A small self-supervised audio encoder (BEST-RQ), trained from scratch: log mel input.
Rows from block 9, named by matrix and row number. Rows with one number belong to one channel. Each number is 200 + 30 x the weight over its row's rms, rounded and kept within 0 to 999. All counts start at 0.
# convs1: first pointwise conv (model.blocks.9.convs.1.weight, 208x208x1), inputs 0-69
# convs3: second pointwise conv (model.blocks.9.convs.3.weight, 208x208x1, transposed), outputs 0-69
convs1.63,217,200,200,200,200,200,200,226,200,200,200,152,201,255,200,197,161,187,200,200,200,200,200,200,200,200,200,280,191,200,200,191,200,148,200,200,200,81,133,200,200,152,193,223,173,200,200,227,200,200,200,200,200,200,200,200,200,200,200,169,200,200,200,168,200,200,200,200,200,200
convs1.64,200,200,237,189,200,251,202,200,200,200,200,201,142,243,200,200,200,203,207,203,209,200,200,200,270,200,200,200,200,188,200,200,200,200,201,200,189,200,140,188,200,200,181,200,242,94,200,200,200,203,200,199,200,195,200,197,200,200,200,239,90,200,200,263,200,182,200,216,200,188
convs1.65,234,200,180,221,229,185,200,200,200,200,198,204,201,224,115,200,117,200,125,200,200,200,134,262,218,200,200,200,200,200,236,200,200,204,200,200,285,200,244,200,200,200,200,60,200,200,200,227,200,127,200,200,200,200,211,177,200,194,200,179,200,200,235,141,200,249,199,200,161,200
convs1.66,200,216,169,200,200,162,200,189,200,200,200,232,200,200,200,200,146,200,200,144,200,200,200,162,200,200,198,116,202,200,111,200,230,200,200,214,172,200,214,200,201,189,215,175,200,200,200,165,224,200,171,158,261,200,216,200,200,200,198,190,245,235,158,239,137,129,200,200,200,235
convs1.67,200,200,277,200,198,200,200,200,200,163,200,179,200,202,241,200,212,168,200,200,200,200,200,154,200,200,200,200,340,200,145,200,184,200,161,200,200,177,131,194,252,149,186,202,174,200,195,200,198,265,200,178,175,200,213,206,213,200,215,203,200,238,200,256,200,195,128,278,182,239
convs1.68,200,93,244,210,200,217,200,200,173,267,175,200,200,255,218,260,200,121,261,222,200,177,200,204,200,142,200,169,200,161,232,200,200,200,200,200,200,197,188,200,198,212,141,200,200,200,200,179,296,143,161,157,171,169,174,200,203,170,282,200,200,191,200,292,200,148,200,174,199,200
convs1.69,200,200,212,296,208,200,162,200,200,200,224,200,197,222,200,193,149,200,200,233,200,200,200,194,200,190,200,197,200,200,248,200,127,135,200,200,200,200,200,161,200,187,200,200,200,200,200,200,200,200,145,200,309,228,200,200,200,200,200,200,163,200,207,215,200,200,200,203,200,200
convs1.70,200,206,259,200,200,247,191,181,210,200,190,165,200,200,205,181,195,200,221,200,200,200,200,200,255,196,241,200,143,200,122,200,212,179,172,77,169,200,151,184,205,200,224,200,186,200,160,200,152,195,200,200,225,194,200,200,199,155,130,200,183,200,200,217,200,217,188,144,186,200
convs1.71,200,201,164,220,200,200,200,210,200,200,219,200,198,200,151,167,200,275,200,209,197,254,167,200,165,193,200,200,200,244,200,157,182,222,210,197,169,195,200,159,200,167,210,191,200,200,200,200,200,200,208,156,200,200,211,200,200,150,200,200,200,192,194,264,131,200,200,220,262,160
convs1.72,200,200,222,200,197,200,200,200,204,200,171,200,137,183,219,200,200,149,200,75,164,188,200,159,200,200,200,200,182,198,200,200,87,200,200,200,200,198,264,233,200,233,289,200,201,200,200,200,139,180,161,295,200,215,224,200,170,145,200,200,256,209,200,231,200,127,119,200,199,200
convs1.73,200,229,197,200,200,200,154,201,263,200,200,200,200,200,200,257,200,200,240,173,181,200,189,200,245,252,200,200,208,189,200,182,200,200,200,200,200,249,200,200,200,200,200,228,200,202,200,200,154,203,200,165,200,298,186,178,200,200,200,200,200,200,200,271,200,200,109,252,200,214
convs1.74,200,200,252,289,200,175,200,200,200,194,200,200,200,248,200,164,176,200,181,185,200,208,200,200,213,240,204,140,172,206,188,200,200,204,200,200,220,247,267,258,200,200,200,197,200,177,200,250,268,200,200,200,200,178,200,251,200,200,175,200,158,160,200,200,200,192,200,133,210,200
convs1.75,130,200,200,200,190,200,200,200,200,165,200,200,200,314,200,209,220,197,206,200,200,239,200,105,188,200,200,197,187,200,200,230,200,200,230,193,196,200,147,200,212,78,274,280,175,200,277,226,200,200,170,200,200,200,200,200,182,181,189,274,170,199,200,200,200,200,200,200,200,275
convs1.76,301,211,200,200,201,200,195,200,197,200,200,219,124,219,200,244,138,183,196,167,171,192,217,200,200,196,198,269,200,198,200,195,168,200,200,200,202,210,200,123,200,200,200,160,201,247,200,200,235,164,200,103,175,212,258,200,150,235,214,193,200,200,158,198,180,200,200,241,200,203
convs1.77,200,200,200,200,231,129,200,200,200,200,223,166,200,200,193,200,200,200,248,203,232,246,196,200,200,200,200,200,200,200,200,200,121,222,200,200,204,200,200,199,161,66,132,211,200,200,211,207,200,189,200,136,142,200,200,200,200,209,200,200,200,203,200,200,233,200,200,200,141,258
convs1.78,200,186,200,200,167,200,178,200,227,200,200,196,200,190,200,200,187,129,200,200,114,193,215,219,237,132,219,200,200,200,200,200,167,200,200,200,160,200,156,200,200,198,200,200,194,200,200,245,265,212,197,200,262,149,200,200,197,198,160,200,200,200,76,148,201,186,207,200,200,200
convs1.79,200,200,200,200,200,253,164,207,201,224,200,200,200,204,200,191,200,200,215,260,200,163,203,165,197,200,200,245,200,181,200,281,200,200,192,183,200,205,200,114,200,200,200,239,200,200,222,201,244,200,200,200,269,200,172,291,200,200,249,200,189,200,149,200,247,199,268,200,133,194
convs1.80,211,200,200,179,233,200,222,198,200,209,200,100,200,251,169,200,253,200,200,178,170,239,233,164,203,243,200,200,235,233,197,188,170,200,200,195,188,249,172,200,200,230,200,148,200,200,195,200,200,200,200,200,200,200,200,200,235,203,144,197,198,200,185,200,88,156,200,265,200,145
convs1.81,200,169,200,200,212,200,200,200,200,238,157,200,200,212,192,206,200,162,200,200,200,224,189,200,200,200,181,200,270,215,246,200,334,200,200,200,175,218,200,233,200,200,198,211,190,200,125,190,200,196,200,130,200,200,200,238,173,196,200,200,200,200,184,200,198,186,259,200,200,200
convs1.82,200,194,200,200,200,200,200,221,200,228,200,200,202,200,200,204,200,150,200,223,200,182,191,233,200,200,200,90,209,157,200,192,155,200,200,200,200,194,200,238,200,210,200,200,190,200,200,200,200,208,144,241,200,201,200,200,200,212,200,200,200,196,200,200,320,186,358,206,155,204
convs1.83,246,200,200,200,167,225,200,200,190,200,200,200,155,165,236,200,200,245,206,147,166,200,121,260,235,260,200,200,228,141,200,200,200,200,200,200,200,302,200,207,200,173,200,200,185,252,224,200,178,166,200,184,89,200,200,186,167,200,176,196,200,194,173,200,200,200,200,204,273,213
convs1.84,179,200,200,200,226,204,211,200,221,234,200,184,192,200,200,234,140,197,161,206,211,200,210,200,192,200,200,246,260,200,200,200,251,200,200,200,200,207,200,278,197,227,200,239,201,280,200,156,201,200,233,200,246,200,194,200,200,313,200,200,224,214,200,197,200,200,156,191,233,203
convs1.85,200,196,204,200,201,201,200,200,200,215,200,200,200,200,75,190,173,200,209,224,200,212,200,226,200,200,195,200,200,200,200,200,142,200,200,200,200,230,190,200,200,200,200,107,179,200,140,200,200,176,200,157,200,200,200,200,200,200,200,176,204,193,240,228,200,200,139,200,192,162
convs1.86,200,195,200,200,207,180,169,224,235,192,200,172,200,249,200,200,175,179,237,200,230,200,200,200,206,200,218,200,200,200,294,200,199,140,200,200,191,244,200,185,253,151,200,200,200,200,200,253,205,190,236,232,197,192,167,200,213,191,200,200,200,200,166,222,200,169,66,247,200,234
convs1.87,216,200,200,193,200,193,200,205,200,200,162,194,158,200,249,200,200,262,134,200,200,200,205,178,238,203,210,184,200,197,200,200,200,197,200,200,111,238,200,151,190,200,200,200,205,200,200,200,200,200,200,83,200,200,200,235,302,164,200,135,183,200,200,250,191,166,200,99,197,200
convs1.88,200,200,223,171,197,200,200,200,200,273,200,200,165,200,191,200,200,129,200,200,184,200,200,200,200,200,187,200,200,164,179,200,200,295,192,200,200,200,200,200,200,200,200,209,200,200,187,197,200,202,173,200,200,200,243,231,246,196,200,200,200,200,200,279,199,168,238,206,176,275
convs1.89,200,200,184,200,219,200,200,200,200,200,192,159,200,246,200,200,195,200,200,179,150,199,200,200,231,197,200,206,200,161,212,169,200,193,190,200,181,200,129,164,200,200,144,200,156,236,194,183,200,296,191,197,211,200,200,200,200,200,239,184,174,152,244,165,192,200,200,200,194,193
convs1.90,170,200,200,200,200,200,200,187,200,233,200,200,208,200,201,200,139,161,200,200,231,195,200,251,200,200,200,210,195,200,200,200,192,208,184,195,200,200,200,204,200,205,200,244,232,200,303,200,200,174,200,168,212,200,200,197,215,200,186,202,195,201,195,213,202,210,200,207,200,248
convs1.91,200,187,200,200,200,209,130,200,200,200,200,200,200,200,200,272,192,200,200,200,233,166,93,153,201,201,200,224,172,187,187,280,200,200,200,238,188,192,200,195,220,200,194,124,200,200,200,200,200,200,187,228,130,200,200,200,184,200,173,200,189,265,222,200,200,200,208,200,200,185
convs1.92,113,200,200,200,200,199,200,200,200,215,207,234,200,292,200,200,126,200,200,200,200,204,252,263,200,200,165,200,200,172,231,265,200,200,168,201,200,200,234,204,200,252,200,200,200,200,200,200,146,193,200,200,200,149,269,183,199,200,240,168,200,200,200,253,201,200,195,186,218,212
convs1.93,202,189,185,200,237,306,167,237,221,230,200,200,200,218,200,200,196,140,212,200,200,208,193,200,262,200,168,240,307,232,200,200,201,230,220,200,209,200,206,226,200,254,142,248,200,188,200,200,200,200,200,200,251,195,203,200,200,200,200,200,236,200,200,247,200,200,200,200,200,200
convs1.94,200,200,210,211,253,200,200,179,201,180,269,200,200,200,200,196,200,216,200,197,200,200,134,254,173,212,203,200,127,181,200,200,190,189,202,121,200,200,163,154,172,271,200,200,200,151,200,172,273,189,200,200,200,206,212,210,200,200,229,236,200,200,200,113,200,174,306,277,200,200
convs1.95,200,167,200,122,197,171,200,184,200,238,206,200,150,200,200,200,151,197,200,223,226,200,200,200,269,253,185,276,215,223,200,221,104,136,200,200,175,200,247,203,224,200,263,200,201,200,200,191,200,200,200,200,200,272,200,200,200,198,200,200,200,233,228,222,172,92,264,171,200,200
convs1.96,200,195,204,200,226,327,200,186,199,200,200,200,249,200,200,200,200,200,200,200,200,185,170,224,194,232,209,200,200,200,200,200,289,236,209,216,150,200,201,200,200,211,197,200,188,200,200,207,167,200,200,200,182,199,141,266,203,200,200,200,145,200,183,161,253,200,263,233,227,182
convs1.97,191,276,216,200,198,284,200,200,200,200,219,200,200,240,200,218,200,200,200,200,200,190,200,192,200,219,200,200,207,149,200,104,200,200,200,200,200,173,200,229,200,233,200,200,176,202,200,135,200,200,200,200,245,203,200,200,200,200,174,200,230,200,170,200,200,272,200,301,200,200
convs1.98,208,200,200,178,200,130,176,200,208,200,200,200,200,200,275,248,200,198,200,206,202,200,200,224,200,200,200,170,200,168,235,230,246,147,200,184,200,200,225,200,202,200,200,200,200,214,254,200,115,198,200,200,200,200,224,200,200,347,200,200,126,200,200,188,198,185,228,263,200,188
convs1.99,200,192,200,200,200,200,200,169,200,198,144,200,200,200,200,200,212,200,200,218,196,177,200,97,201,207,192,200,271,203,200,273,200,200,200,207,154,182,195,115,239,200,149,100,188,163,203,243,203,200,287,221,200,268,262,197,205,200,221,200,202,159,200,200,200,224,201,253,164,163
convs1.100,200,200,200,201,200,167,146,207,200,200,200,200,200,200,261,174,116,210,200,200,200,200,200,200,200,200,200,200,197,161,264,200,200,200,210,200,200,87,200,252,210,200,239,200,184,200,208,200,200,200,186,203,169,197,200,274,200,256,200,193,181,200,200,200,200,200,249,195,149,198
convs1.101,200,183,200,131,200,200,200,200,200,200,200,200,200,197,188,200,203,200,200,98,200,98,200,200,200,168,191,200,210,200,253,200,200,303,216,197,200,158,200,271,113,200,226,242,200,200,201,188,203,144,178,138,200,200,215,176,211,176,200,200,189,205,129,200,182,200,200,59,200,200
convs1.102,204,187,200,200,229,200,200,172,249,243,200,200,201,200,205,200,200,200,200,204,200,230,200,200,237,166,193,200,191,302,208,217,140,200,196,189,200,217,200,192,258,175,273,242,200,200,271,200,200,200,200,209,200,200,200,200,200,146,278,248,200,207,207,314,219,200,200,299,200,170
convs1.103,200,200,200,200,200,192,129,200,273,200,200,200,200,193,185,223,158,205,200,208,190,209,200,200,213,168,200,189,220,191,200,200,152,139,200,208,200,200,171,200,254,141,200,199,179,137,200,200,200,200,188,100,224,200,200,151,200,170,200,200,173,200,235,200,200,200,213,330,161,191
convs1.104,176,200,206,200,200,200,200,200,200,221,200,107,200,242,200,200,157,205,200,208,200,200,200,200,200,154,154,200,223,218,233,200,220,215,262,200,178,200,269,200,234,200,200,200,201,152,190,200,200,200,200,200,200,200,203,200,281,191,203,200,176,200,155,163,200,215,200,219,200,264
convs1.105,200,200,215,200,159,202,200,200,200,200,201,200,200,200,243,233,200,200,219,206,193,216,200,203,302,200,200,200,200,200,200,200,200,200,200,200,193,200,294,153,185,200,200,200,200,200,189,144,200,189,200,182,200,200,200,157,200,181,200,200,200,217,119,200,200,264,200,200,200,204
convs1.106,194,160,200,200,153,161,119,200,200,200,200,200,185,232,200,200,137,200,200,185,277,190,200,182,263,200,200,208,200,193,205,200,200,256,200,200,200,287,168,167,220,207,200,200,200,194,224,200,200,179,200,200,205,261,200,200,200,186,291,175,174,190,212,186,200,200,206,190,209,200
convs1.107,202,211,200,192,173,200,200,199,233,200,196,200,236,203,200,202,200,200,247,200,191,247,111,200,200,295,200,168,178,203,271,163,200,209,194,197,234,308,261,218,197,200,200,162,126,285,200,141,209,173,200,200,200,200,178,190,164,200,200,205,210,200,200,200,200,278,253,200,200,299
convs1.108,200,200,200,200,207,205,200,200,201,279,200,200,200,200,200,192,200,200,200,200,200,169,208,200,288,200,273,162,200,200,263,229,200,121,216,218,139,200,223,200,200,190,200,238,200,200,200,200,179,200,239,200,200,179,241,200,281,259,224,195,115,228,200,212,185,200,200,143,189,200
convs1.109,200,200,200,239,282,200,200,159,200,149,200,200,254,235,200,197,200,157,182,200,200,222,178,200,203,244,200,234,215,200,200,202,200,200,197,231,200,213,200,235,192,252,205,200,200,200,200,195,146,200,209,200,169,277,200,189,200,185,172,200,234,154,158,200,200,272,200,200,211,165
convs1.110,159,200,200,200,200,200,200,204,200,200,200,200,200,200,200,210,154,177,200,317,200,236,220,204,171,200,200,200,200,200,200,200,200,200,200,200,172,211,200,200,200,219,200,200,200,200,201,200,200,200,200,165,197,110,202,186,190,200,200,200,187,248,220,200,259,200,210,189,193,200
convs3.63,200,254,296,208,200,200,200,206,232,201,215,200,200,200,164,200,200,200,200,213,200,200,265,233,191,200,240,177,226,128,264,200,200,177,218,231,200,136,156,140,194,200,200,244,148,200,167,206,200,200,200,200,200,204,182,231,196,200,273,200,200,200,194,223,200,197,203,182,112,183
convs3.64,200,200,200,200,200,226,200,161,201,200,200,163,182,254,152,200,181,200,200,200,138,200,165,196,200,138,200,200,196,200,195,200,200,153,200,193,200,209,194,200,158,230,127,200,199,136,200,200,200,200,200,181,200,200,200,200,200,200,200,239,244,200,200,266,200,200,200,200,200,200
convs3.65,171,237,200,200,200,141,200,166,200,206,215,200,192,198,200,181,204,68,200,128,200,227,200,190,145,159,76,172,200,101,154,200,200,127,231,200,256,191,223,200,172,179,147,200,200,193,229,200,171,200,226,221,212,200,200,202,196,200,200,200,200,200,200,200,200,200,200,200,233,200
convs3.66,186,200,200,199,228,280,178,200,200,242,200,186,200,200,204,171,200,221,200,191,200,196,200,200,200,248,192,207,208,200,187,200,121,200,115,222,200,216,113,200,208,200,183,182,200,200,218,200,200,200,200,200,200,200,200,200,200,200,285,200,215,200,200,177,195,195,186,200,200,200
convs3.67,172,200,188,185,200,200,177,104,195,262,198,137,200,172,200,200,114,176,200,127,200,200,200,197,200,200,200,196,200,183,200,154,200,172,173,200,200,119,200,200,200,200,222,206,200,240,220,179,220,81,161,190,188,200,139,200,107,201,202,226,207,200,200,206,200,200,200,200,191,204
convs3.68,168,200,200,200,229,200,200,200,200,254,204,200,200,200,200,220,200,79,277,200,200,200,200,183,200,129,181,200,200,200,200,200,200,200,152,172,165,200,200,231,200,160,151,200,261,200,162,200,176,200,254,159,150,155,200,194,200,142,105,207,200,193,200,200,208,244,203,183,200,200
convs3.69,123,195,179,197,138,200,132,200,208,199,200,200,222,146,200,200,200,162,200,195,200,200,200,200,200,250,143,200,179,190,204,173,154,117,200,200,200,200,246,200,200,222,200,250,200,173,161,200,199,141,200,194,187,200,189,183,201,200,200,200,200,70,200,200,200,200,204,200,200,200
convs3.70,200,200,200,226,200,167,200,242,200,200,200,206,200,200,200,212,194,200,190,200,183,189,160,180,227,200,200,200,200,129,200,201,200,196,234,200,200,109,200,192,200,200,217,200,200,200,192,200,200,200,200,177,173,200,200,200,200,163,202,190,200,200,182,200,224,200,200,207,150,174
convs3.71,186,176,159,200,200,196,200,193,200,200,183,245,185,132,200,200,200,239,200,192,200,206,200,178,138,202,185,145,214,200,235,164,166,200,200,200,216,255,228,200,200,267,200,149,200,200,183,200,200,205,200,174,188,200,200,141,202,200,200,202,177,217,179,200,234,200,191,200,208,245
convs3.72,200,200,225,165,85,200,200,176,200,200,200,209,222,195,200,148,210,200,200,165,200,184,196,200,167,232,200,193,200,157,145,242,200,200,200,200,200,172,200,200,200,200,216,202,211,227,200,195,160,180,200,200,201,200,197,222,248,201,200,200,200,229,199,200,200,200,167,224,200,200
convs3.73,200,252,200,200,218,216,200,192,193,200,207,200,200,200,141,200,231,165,202,200,200,200,242,200,187,219,233,214,174,200,200,200,233,160,265,263,231,199,200,200,200,135,168,295,200,250,180,152,200,231,156,200,200,200,167,200,200,200,200,200,200,200,200,201,200,200,184,200,200,200
convs3.74,200,200,192,192,288,250,200,200,200,223,143,188,207,200,155,201,199,200,51,129,200,213,125,200,226,200,200,200,199,190,196,145,164,200,274,200,193,200,225,200,174,233,225,151,199,181,217,155,200,224,213,134,243,196,200,223,241,200,158,150,200,200,200,116,163,247,183,200,200,200
convs3.75,200,200,200,220,215,200,202,210,213,233,200,298,230,200,200,220,200,200,271,202,199,200,200,200,231,165,200,200,200,200,291,200,207,233,163,198,200,200,200,279,200,254,200,210,200,205,180,200,185,200,200,189,193,200,200,200,200,200,210,273,200,200,265,200,201,200,162,124,200,213
convs3.76,179,200,200,198,209,200,244,200,200,246,200,200,210,224,200,200,200,200,200,188,231,200,200,200,200,200,256,147,200,200,187,200,196,236,200,200,255,242,167,197,276,245,247,243,200,178,200,200,228,200,200,239,200,200,205,165,281,200,201,200,148,200,200,145,200,200,193,176,200,237
convs3.77,200,180,154,225,200,200,200,230,200,200,200,200,200,200,199,284,180,204,200,192,234,200,200,200,224,186,195,201,199,200,200,200,131,209,200,155,200,269,200,263,180,208,221,200,200,200,170,200,160,200,232,188,177,184,128,157,200,200,200,200,168,237,178,190,200,209,200,185,200,200
convs3.78,200,272,200,200,139,200,200,200,200,200,200,167,200,200,182,200,200,147,200,200,220,261,200,200,200,200,200,200,222,200,200,200,200,117,200,209,245,200,200,200,197,105,200,186,200,224,200,200,200,207,200,200,211,200,200,211,200,215,255,172,221,212,200,200,203,206,229,200,200,200
convs3.79,200,187,200,200,160,217,246,170,334,182,260,200,200,141,170,170,200,200,200,200,219,169,200,186,215,286,202,221,173,184,200,200,200,162,179,200,229,200,200,200,194,113,131,198,183,200,182,234,200,215,263,197,202,200,96,200,230,200,200,187,220,200,240,200,214,200,200,209,200,200
convs3.80,196,265,200,157,200,200,200,200,200,183,231,200,210,200,147,278,193,215,200,200,203,200,214,254,200,157,200,145,227,200,205,250,212,200,188,153,200,200,274,223,154,196,113,200,200,200,200,258,200,200,195,194,200,239,200,194,200,246,200,79,231,110,130,175,200,200,200,260,200,212
convs3.81,200,200,182,80,200,229,200,139,125,212,142,200,200,200,200,200,205,228,227,196,200,276,189,200,135,200,195,190,274,221,167,200,304,200,200,162,200,219,200,203,200,228,237,200,292,200,200,200,200,183,200,200,201,200,241,200,200,200,200,200,200,200,200,200,200,178,200,123,300,200
convs3.82,236,200,275,200,200,200,87,200,200,200,200,99,200,200,200,200,201,200,200,200,260,238,200,200,200,200,199,159,200,200,200,244,205,198,241,182,200,253,211,200,200,200,186,203,170,207,225,104,200,200,225,200,215,138,200,200,200,200,200,204,200,200,200,200,200,200,166,200,140,200
convs3.83,94,200,200,200,200,200,138,200,200,151,200,200,272,142,200,200,257,200,200,166,200,226,200,197,196,220,200,200,200,136,200,200,200,200,200,200,191,200,200,210,200,224,200,200,176,192,200,200,200,167,200,200,297,200,200,200,202,203,270,200,200,200,200,199,200,123,200,223,150,200
convs3.84,200,201,200,298,200,206,255,190,200,200,200,200,200,194,200,200,200,214,200,200,174,204,204,196,219,222,200,200,217,200,200,157,200,187,200,197,220,200,200,200,200,200,200,200,200,224,199,200,218,233,200,200,322,288,200,131,160,200,183,200,250,200,200,200,201,348,200,185,208,242
convs3.85,200,200,243,200,200,200,200,238,211,200,159,175,240,200,247,200,214,175,200,200,170,243,271,227,229,288,198,200,280,142,200,213,200,200,222,200,200,175,200,200,173,200,200,200,200,212,203,200,200,200,187,200,200,200,225,200,223,195,260,244,200,197,200,200,200,284,204,243,200,196
convs3.86,190,189,217,200,200,200,200,200,200,200,204,200,200,200,214,222,200,246,187,199,262,188,240,200,200,200,223,235,196,212,200,200,200,200,232,200,200,200,206,200,200,200,200,200,210,232,211,232,249,263,200,200,200,239,225,230,200,178,200,166,200,200,200,206,200,204,264,180,200,216
convs3.87,200,200,200,200,200,171,218,168,248,200,252,202,220,224,192,200,200,200,200,200,200,200,200,200,200,267,200,305,201,200,200,205,229,216,248,200,244,200,200,212,200,200,169,200,200,211,200,200,236,200,200,204,200,207,286,287,266,200,200,200,261,200,200,213,200,200,200,241,200,200
convs3.88,241,219,270,200,201,200,200,130,233,129,200,200,200,200,200,200,200,193,164,200,216,192,196,200,200,200,236,236,200,186,203,200,199,200,200,239,200,200,200,202,221,200,205,200,215,200,200,200,278,200,200,203,295,257,200,200,246,232,194,172,200,159,200,241,193,200,203,200,200,196
convs3.89,242,260,200,200,198,197,200,295,145,171,198,188,318,200,200,200,200,143,153,200,228,205,219,248,200,200,200,200,193,200,200,200,259,210,202,200,245,199,200,200,162,186,171,279,200,200,153,200,200,200,181,200,199,200,200,168,200,200,226,200,209,200,200,150,209,94,214,200,200,200
convs3.90,193,186,197,200,198,200,200,155,205,170,200,229,200,265,200,187,312,200,153,200,268,119,200,229,200,197,200,226,200,219,200,200,224,229,262,200,200,200,200,166,200,200,216,200,200,200,279,200,200,200,255,200,200,200,200,200,248,200,200,200,176,200,133,243,289,200,200,190,197,142
convs3.91,200,200,200,194,200,200,200,200,200,212,200,200,222,200,257,200,145,166,200,200,196,200,255,200,138,200,181,194,194,194,219,200,191,200,200,200,200,164,200,224,162,200,200,159,200,200,213,158,200,203,301,200,200,200,200,200,200,150,138,309,150,117,226,198,203,198,200,200,200,116
convs3.92,200,200,200,163,152,222,185,200,172,173,156,178,228,264,200,204,232,200,269,238,158,188,200,225,190,200,280,200,181,202,200,200,200,243,200,205,189,200,229,200,128,200,246,204,200,200,200,200,200,127,200,94,205,200,188,200,168,153,284,200,200,200,200,200,200,200,200,175,200,200
convs3.93,200,200,200,271,192,200,200,200,177,205,200,200,200,200,200,200,200,200,200,189,200,200,195,200,205,200,200,199,200,210,192,214,292,200,238,200,200,186,212,200,130,241,196,200,200,200,201,201,200,199,200,249,130,200,278,213,199,218,200,201,204,220,221,193,200,201,200,159,194,200
convs3.94,200,201,174,237,200,203,262,169,200,200,200,220,200,200,200,200,200,200,200,200,200,200,200,237,200,200,200,200,209,219,200,269,162,200,191,200,200,200,214,179,200,200,200,256,200,225,241,209,200,159,198,238,200,200,245,200,200,189,238,200,229,195,200,200,200,177,296,224,200,315
convs3.95,200,200,200,166,157,155,235,200,200,200,221,200,200,210,200,178,200,213,200,210,185,200,112,200,214,171,200,200,200,213,181,185,200,200,200,209,200,222,290,205,200,176,200,200,201,200,212,183,200,199,200,181,200,257,200,231,229,200,222,200,200,183,206,260,213,200,200,200,105,200
convs3.96,200,200,177,250,238,200,208,200,148,241,200,200,98,200,200,190,200,217,215,200,200,249,200,210,198,200,200,200,139,187,200,225,146,194,193,210,205,198,137,246,248,225,200,204,163,200,200,277,200,158,164,200,200,200,200,200,143,200,200,166,160,253,228,142,250,160,169,201,184,200
convs3.97,136,200,200,285,200,200,211,267,261,200,197,199,303,192,200,266,192,200,191,200,121,200,303,200,239,200,206,200,122,200,248,121,200,200,200,201,200,139,200,239,200,200,202,200,165,200,200,259,200,216,132,133,185,209,200,138,200,200,228,200,200,213,200,240,196,200,200,204,159,200
convs3.98,200,200,200,207,200,192,221,115,200,258,135,200,234,108,149,264,200,200,200,200,200,184,174,200,177,142,200,200,143,200,200,200,200,200,200,91,200,206,200,200,201,206,275,266,200,195,179,203,200,182,219,200,186,200,200,200,190,234,223,200,207,133,200,200,223,200,200,200,188,200
convs3.99,200,200,200,232,262,122,200,181,231,217,200,227,200,200,200,191,200,200,200,196,200,141,145,200,248,200,204,211,200,200,200,200,200,200,200,200,200,160,200,200,200,200,121,156,197,199,200,200,145,200,139,155,200,200,200,196,175,238,200,200,233,200,200,200,124,200,200,200,159,143
convs3.100,200,200,200,200,200,200,240,200,200,193,192,200,135,200,200,200,237,200,200,200,200,200,181,200,197,193,200,200,233,196,201,217,154,200,200,232,176,200,331,200,219,200,224,200,214,194,200,206,200,145,202,235,200,200,183,247,200,202,277,194,200,166,200,200,200,200,202,194,200,228
convs3.101,200,200,200,200,200,200,200,189,156,200,200,200,200,133,200,200,200,200,226,135,200,200,104,199,178,200,175,187,200,200,200,200,167,200,204,147,192,233,200,197,200,211,200,200,200,126,212,227,199,127,200,200,200,171,202,200,200,124,122,215,200,200,200,200,205,243,183,200,200,200
convs3.102,200,243,305,174,200,200,200,200,200,200,200,182,200,200,200,200,199,207,200,200,200,200,141,160,200,212,200,200,200,119,200,158,200,269,200,200,200,205,200,200,200,115,200,200,200,140,257,200,200,200,200,200,191,209,235,245,194,200,172,179,223,170,200,150,200,200,144,120,189,200
convs3.103,200,200,200,165,274,191,200,200,200,230,136,231,184,179,258,200,160,200,200,205,200,200,184,200,165,183,183,175,200,200,200,210,227,235,200,200,200,200,200,200,165,232,200,120,249,167,200,200,200,200,200,196,202,200,164,200,204,145,200,250,165,200,233,200,281,200,200,195,166,200
convs3.104,223,226,142,211,171,199,200,200,200,169,200,61,200,222,142,150,200,200,197,200,202,200,200,192,247,181,234,199,200,200,133,269,200,200,212,200,200,209,287,175,263,200,200,139,200,165,268,200,222,168,195,310,200,200,236,200,279,196,200,219,200,200,200,200,223,200,253,268,172,199
convs3.105,200,200,197,200,235,200,216,200,200,200,200,168,200,200,200,118,165,200,200,200,154,200,196,200,129,159,144,181,182,194,210,200,164,182,200,200,183,200,254,200,200,200,200,200,201,124,181,200,200,200,200,274,200,200,154,200,200,165,200,210,200,200,200,200,200,198,243,200,200,200
convs3.106,200,220,200,224,200,200,200,151,200,166,200,148,200,200,258,200,200,189,200,200,213,200,200,200,200,200,197,200,200,200,237,203,269,200,200,200,136,200,249,200,200,200,200,200,185,200,200,200,200,200,127,200,242,200,253,200,200,240,77,196,213,200,240,200,200,200,246,200,241,200
convs3.107,182,159,200,221,173,188,186,209,200,150,200,200,265,200,200,150,200,196,151,200,190,200,223,200,200,222,200,217,200,120,200,200,200,200,200,200,200,200,237,242,200,200,200,188,175,201,200,226,200,236,225,171,183,200,200,200,200,172,200,136,158,200,266,200,303,200,200,200,200,118
convs3.108,200,200,200,149,235,200,179,200,200,200,201,200,200,173,197,200,200,200,210,143,170,200,200,190,200,200,200,124,109,200,184,200,100,249,161,200,156,200,200,209,156,228,190,200,201,181,173,191,185,200,208,163,165,200,200,179,200,191,189,198,166,247,163,200,200,200,200,155,200,204
convs3.109,140,233,200,200,216,200,265,200,200,195,297,200,200,200,203,200,206,203,209,200,200,311,200,164,194,200,194,200,233,202,270,200,200,200,222,200,206,259,159,200,167,170,200,218,212,187,200,200,200,200,235,200,200,204,196,178,209,213,247,192,200,200,200,200,207,273,216,185,200,200
convs3.110,191,231,177,200,184,180,200,200,200,200,200,159,223,200,207,200,200,110,200,150,146,200,200,200,200,223,200,200,228,138,200,191,200,165,200,200,265,198,200,200,200,200,195,203,200,246,141,218,200,200,200,203,200,233,207,200,200,200,293,200,231,213,231,200,85,200,200,200,212,200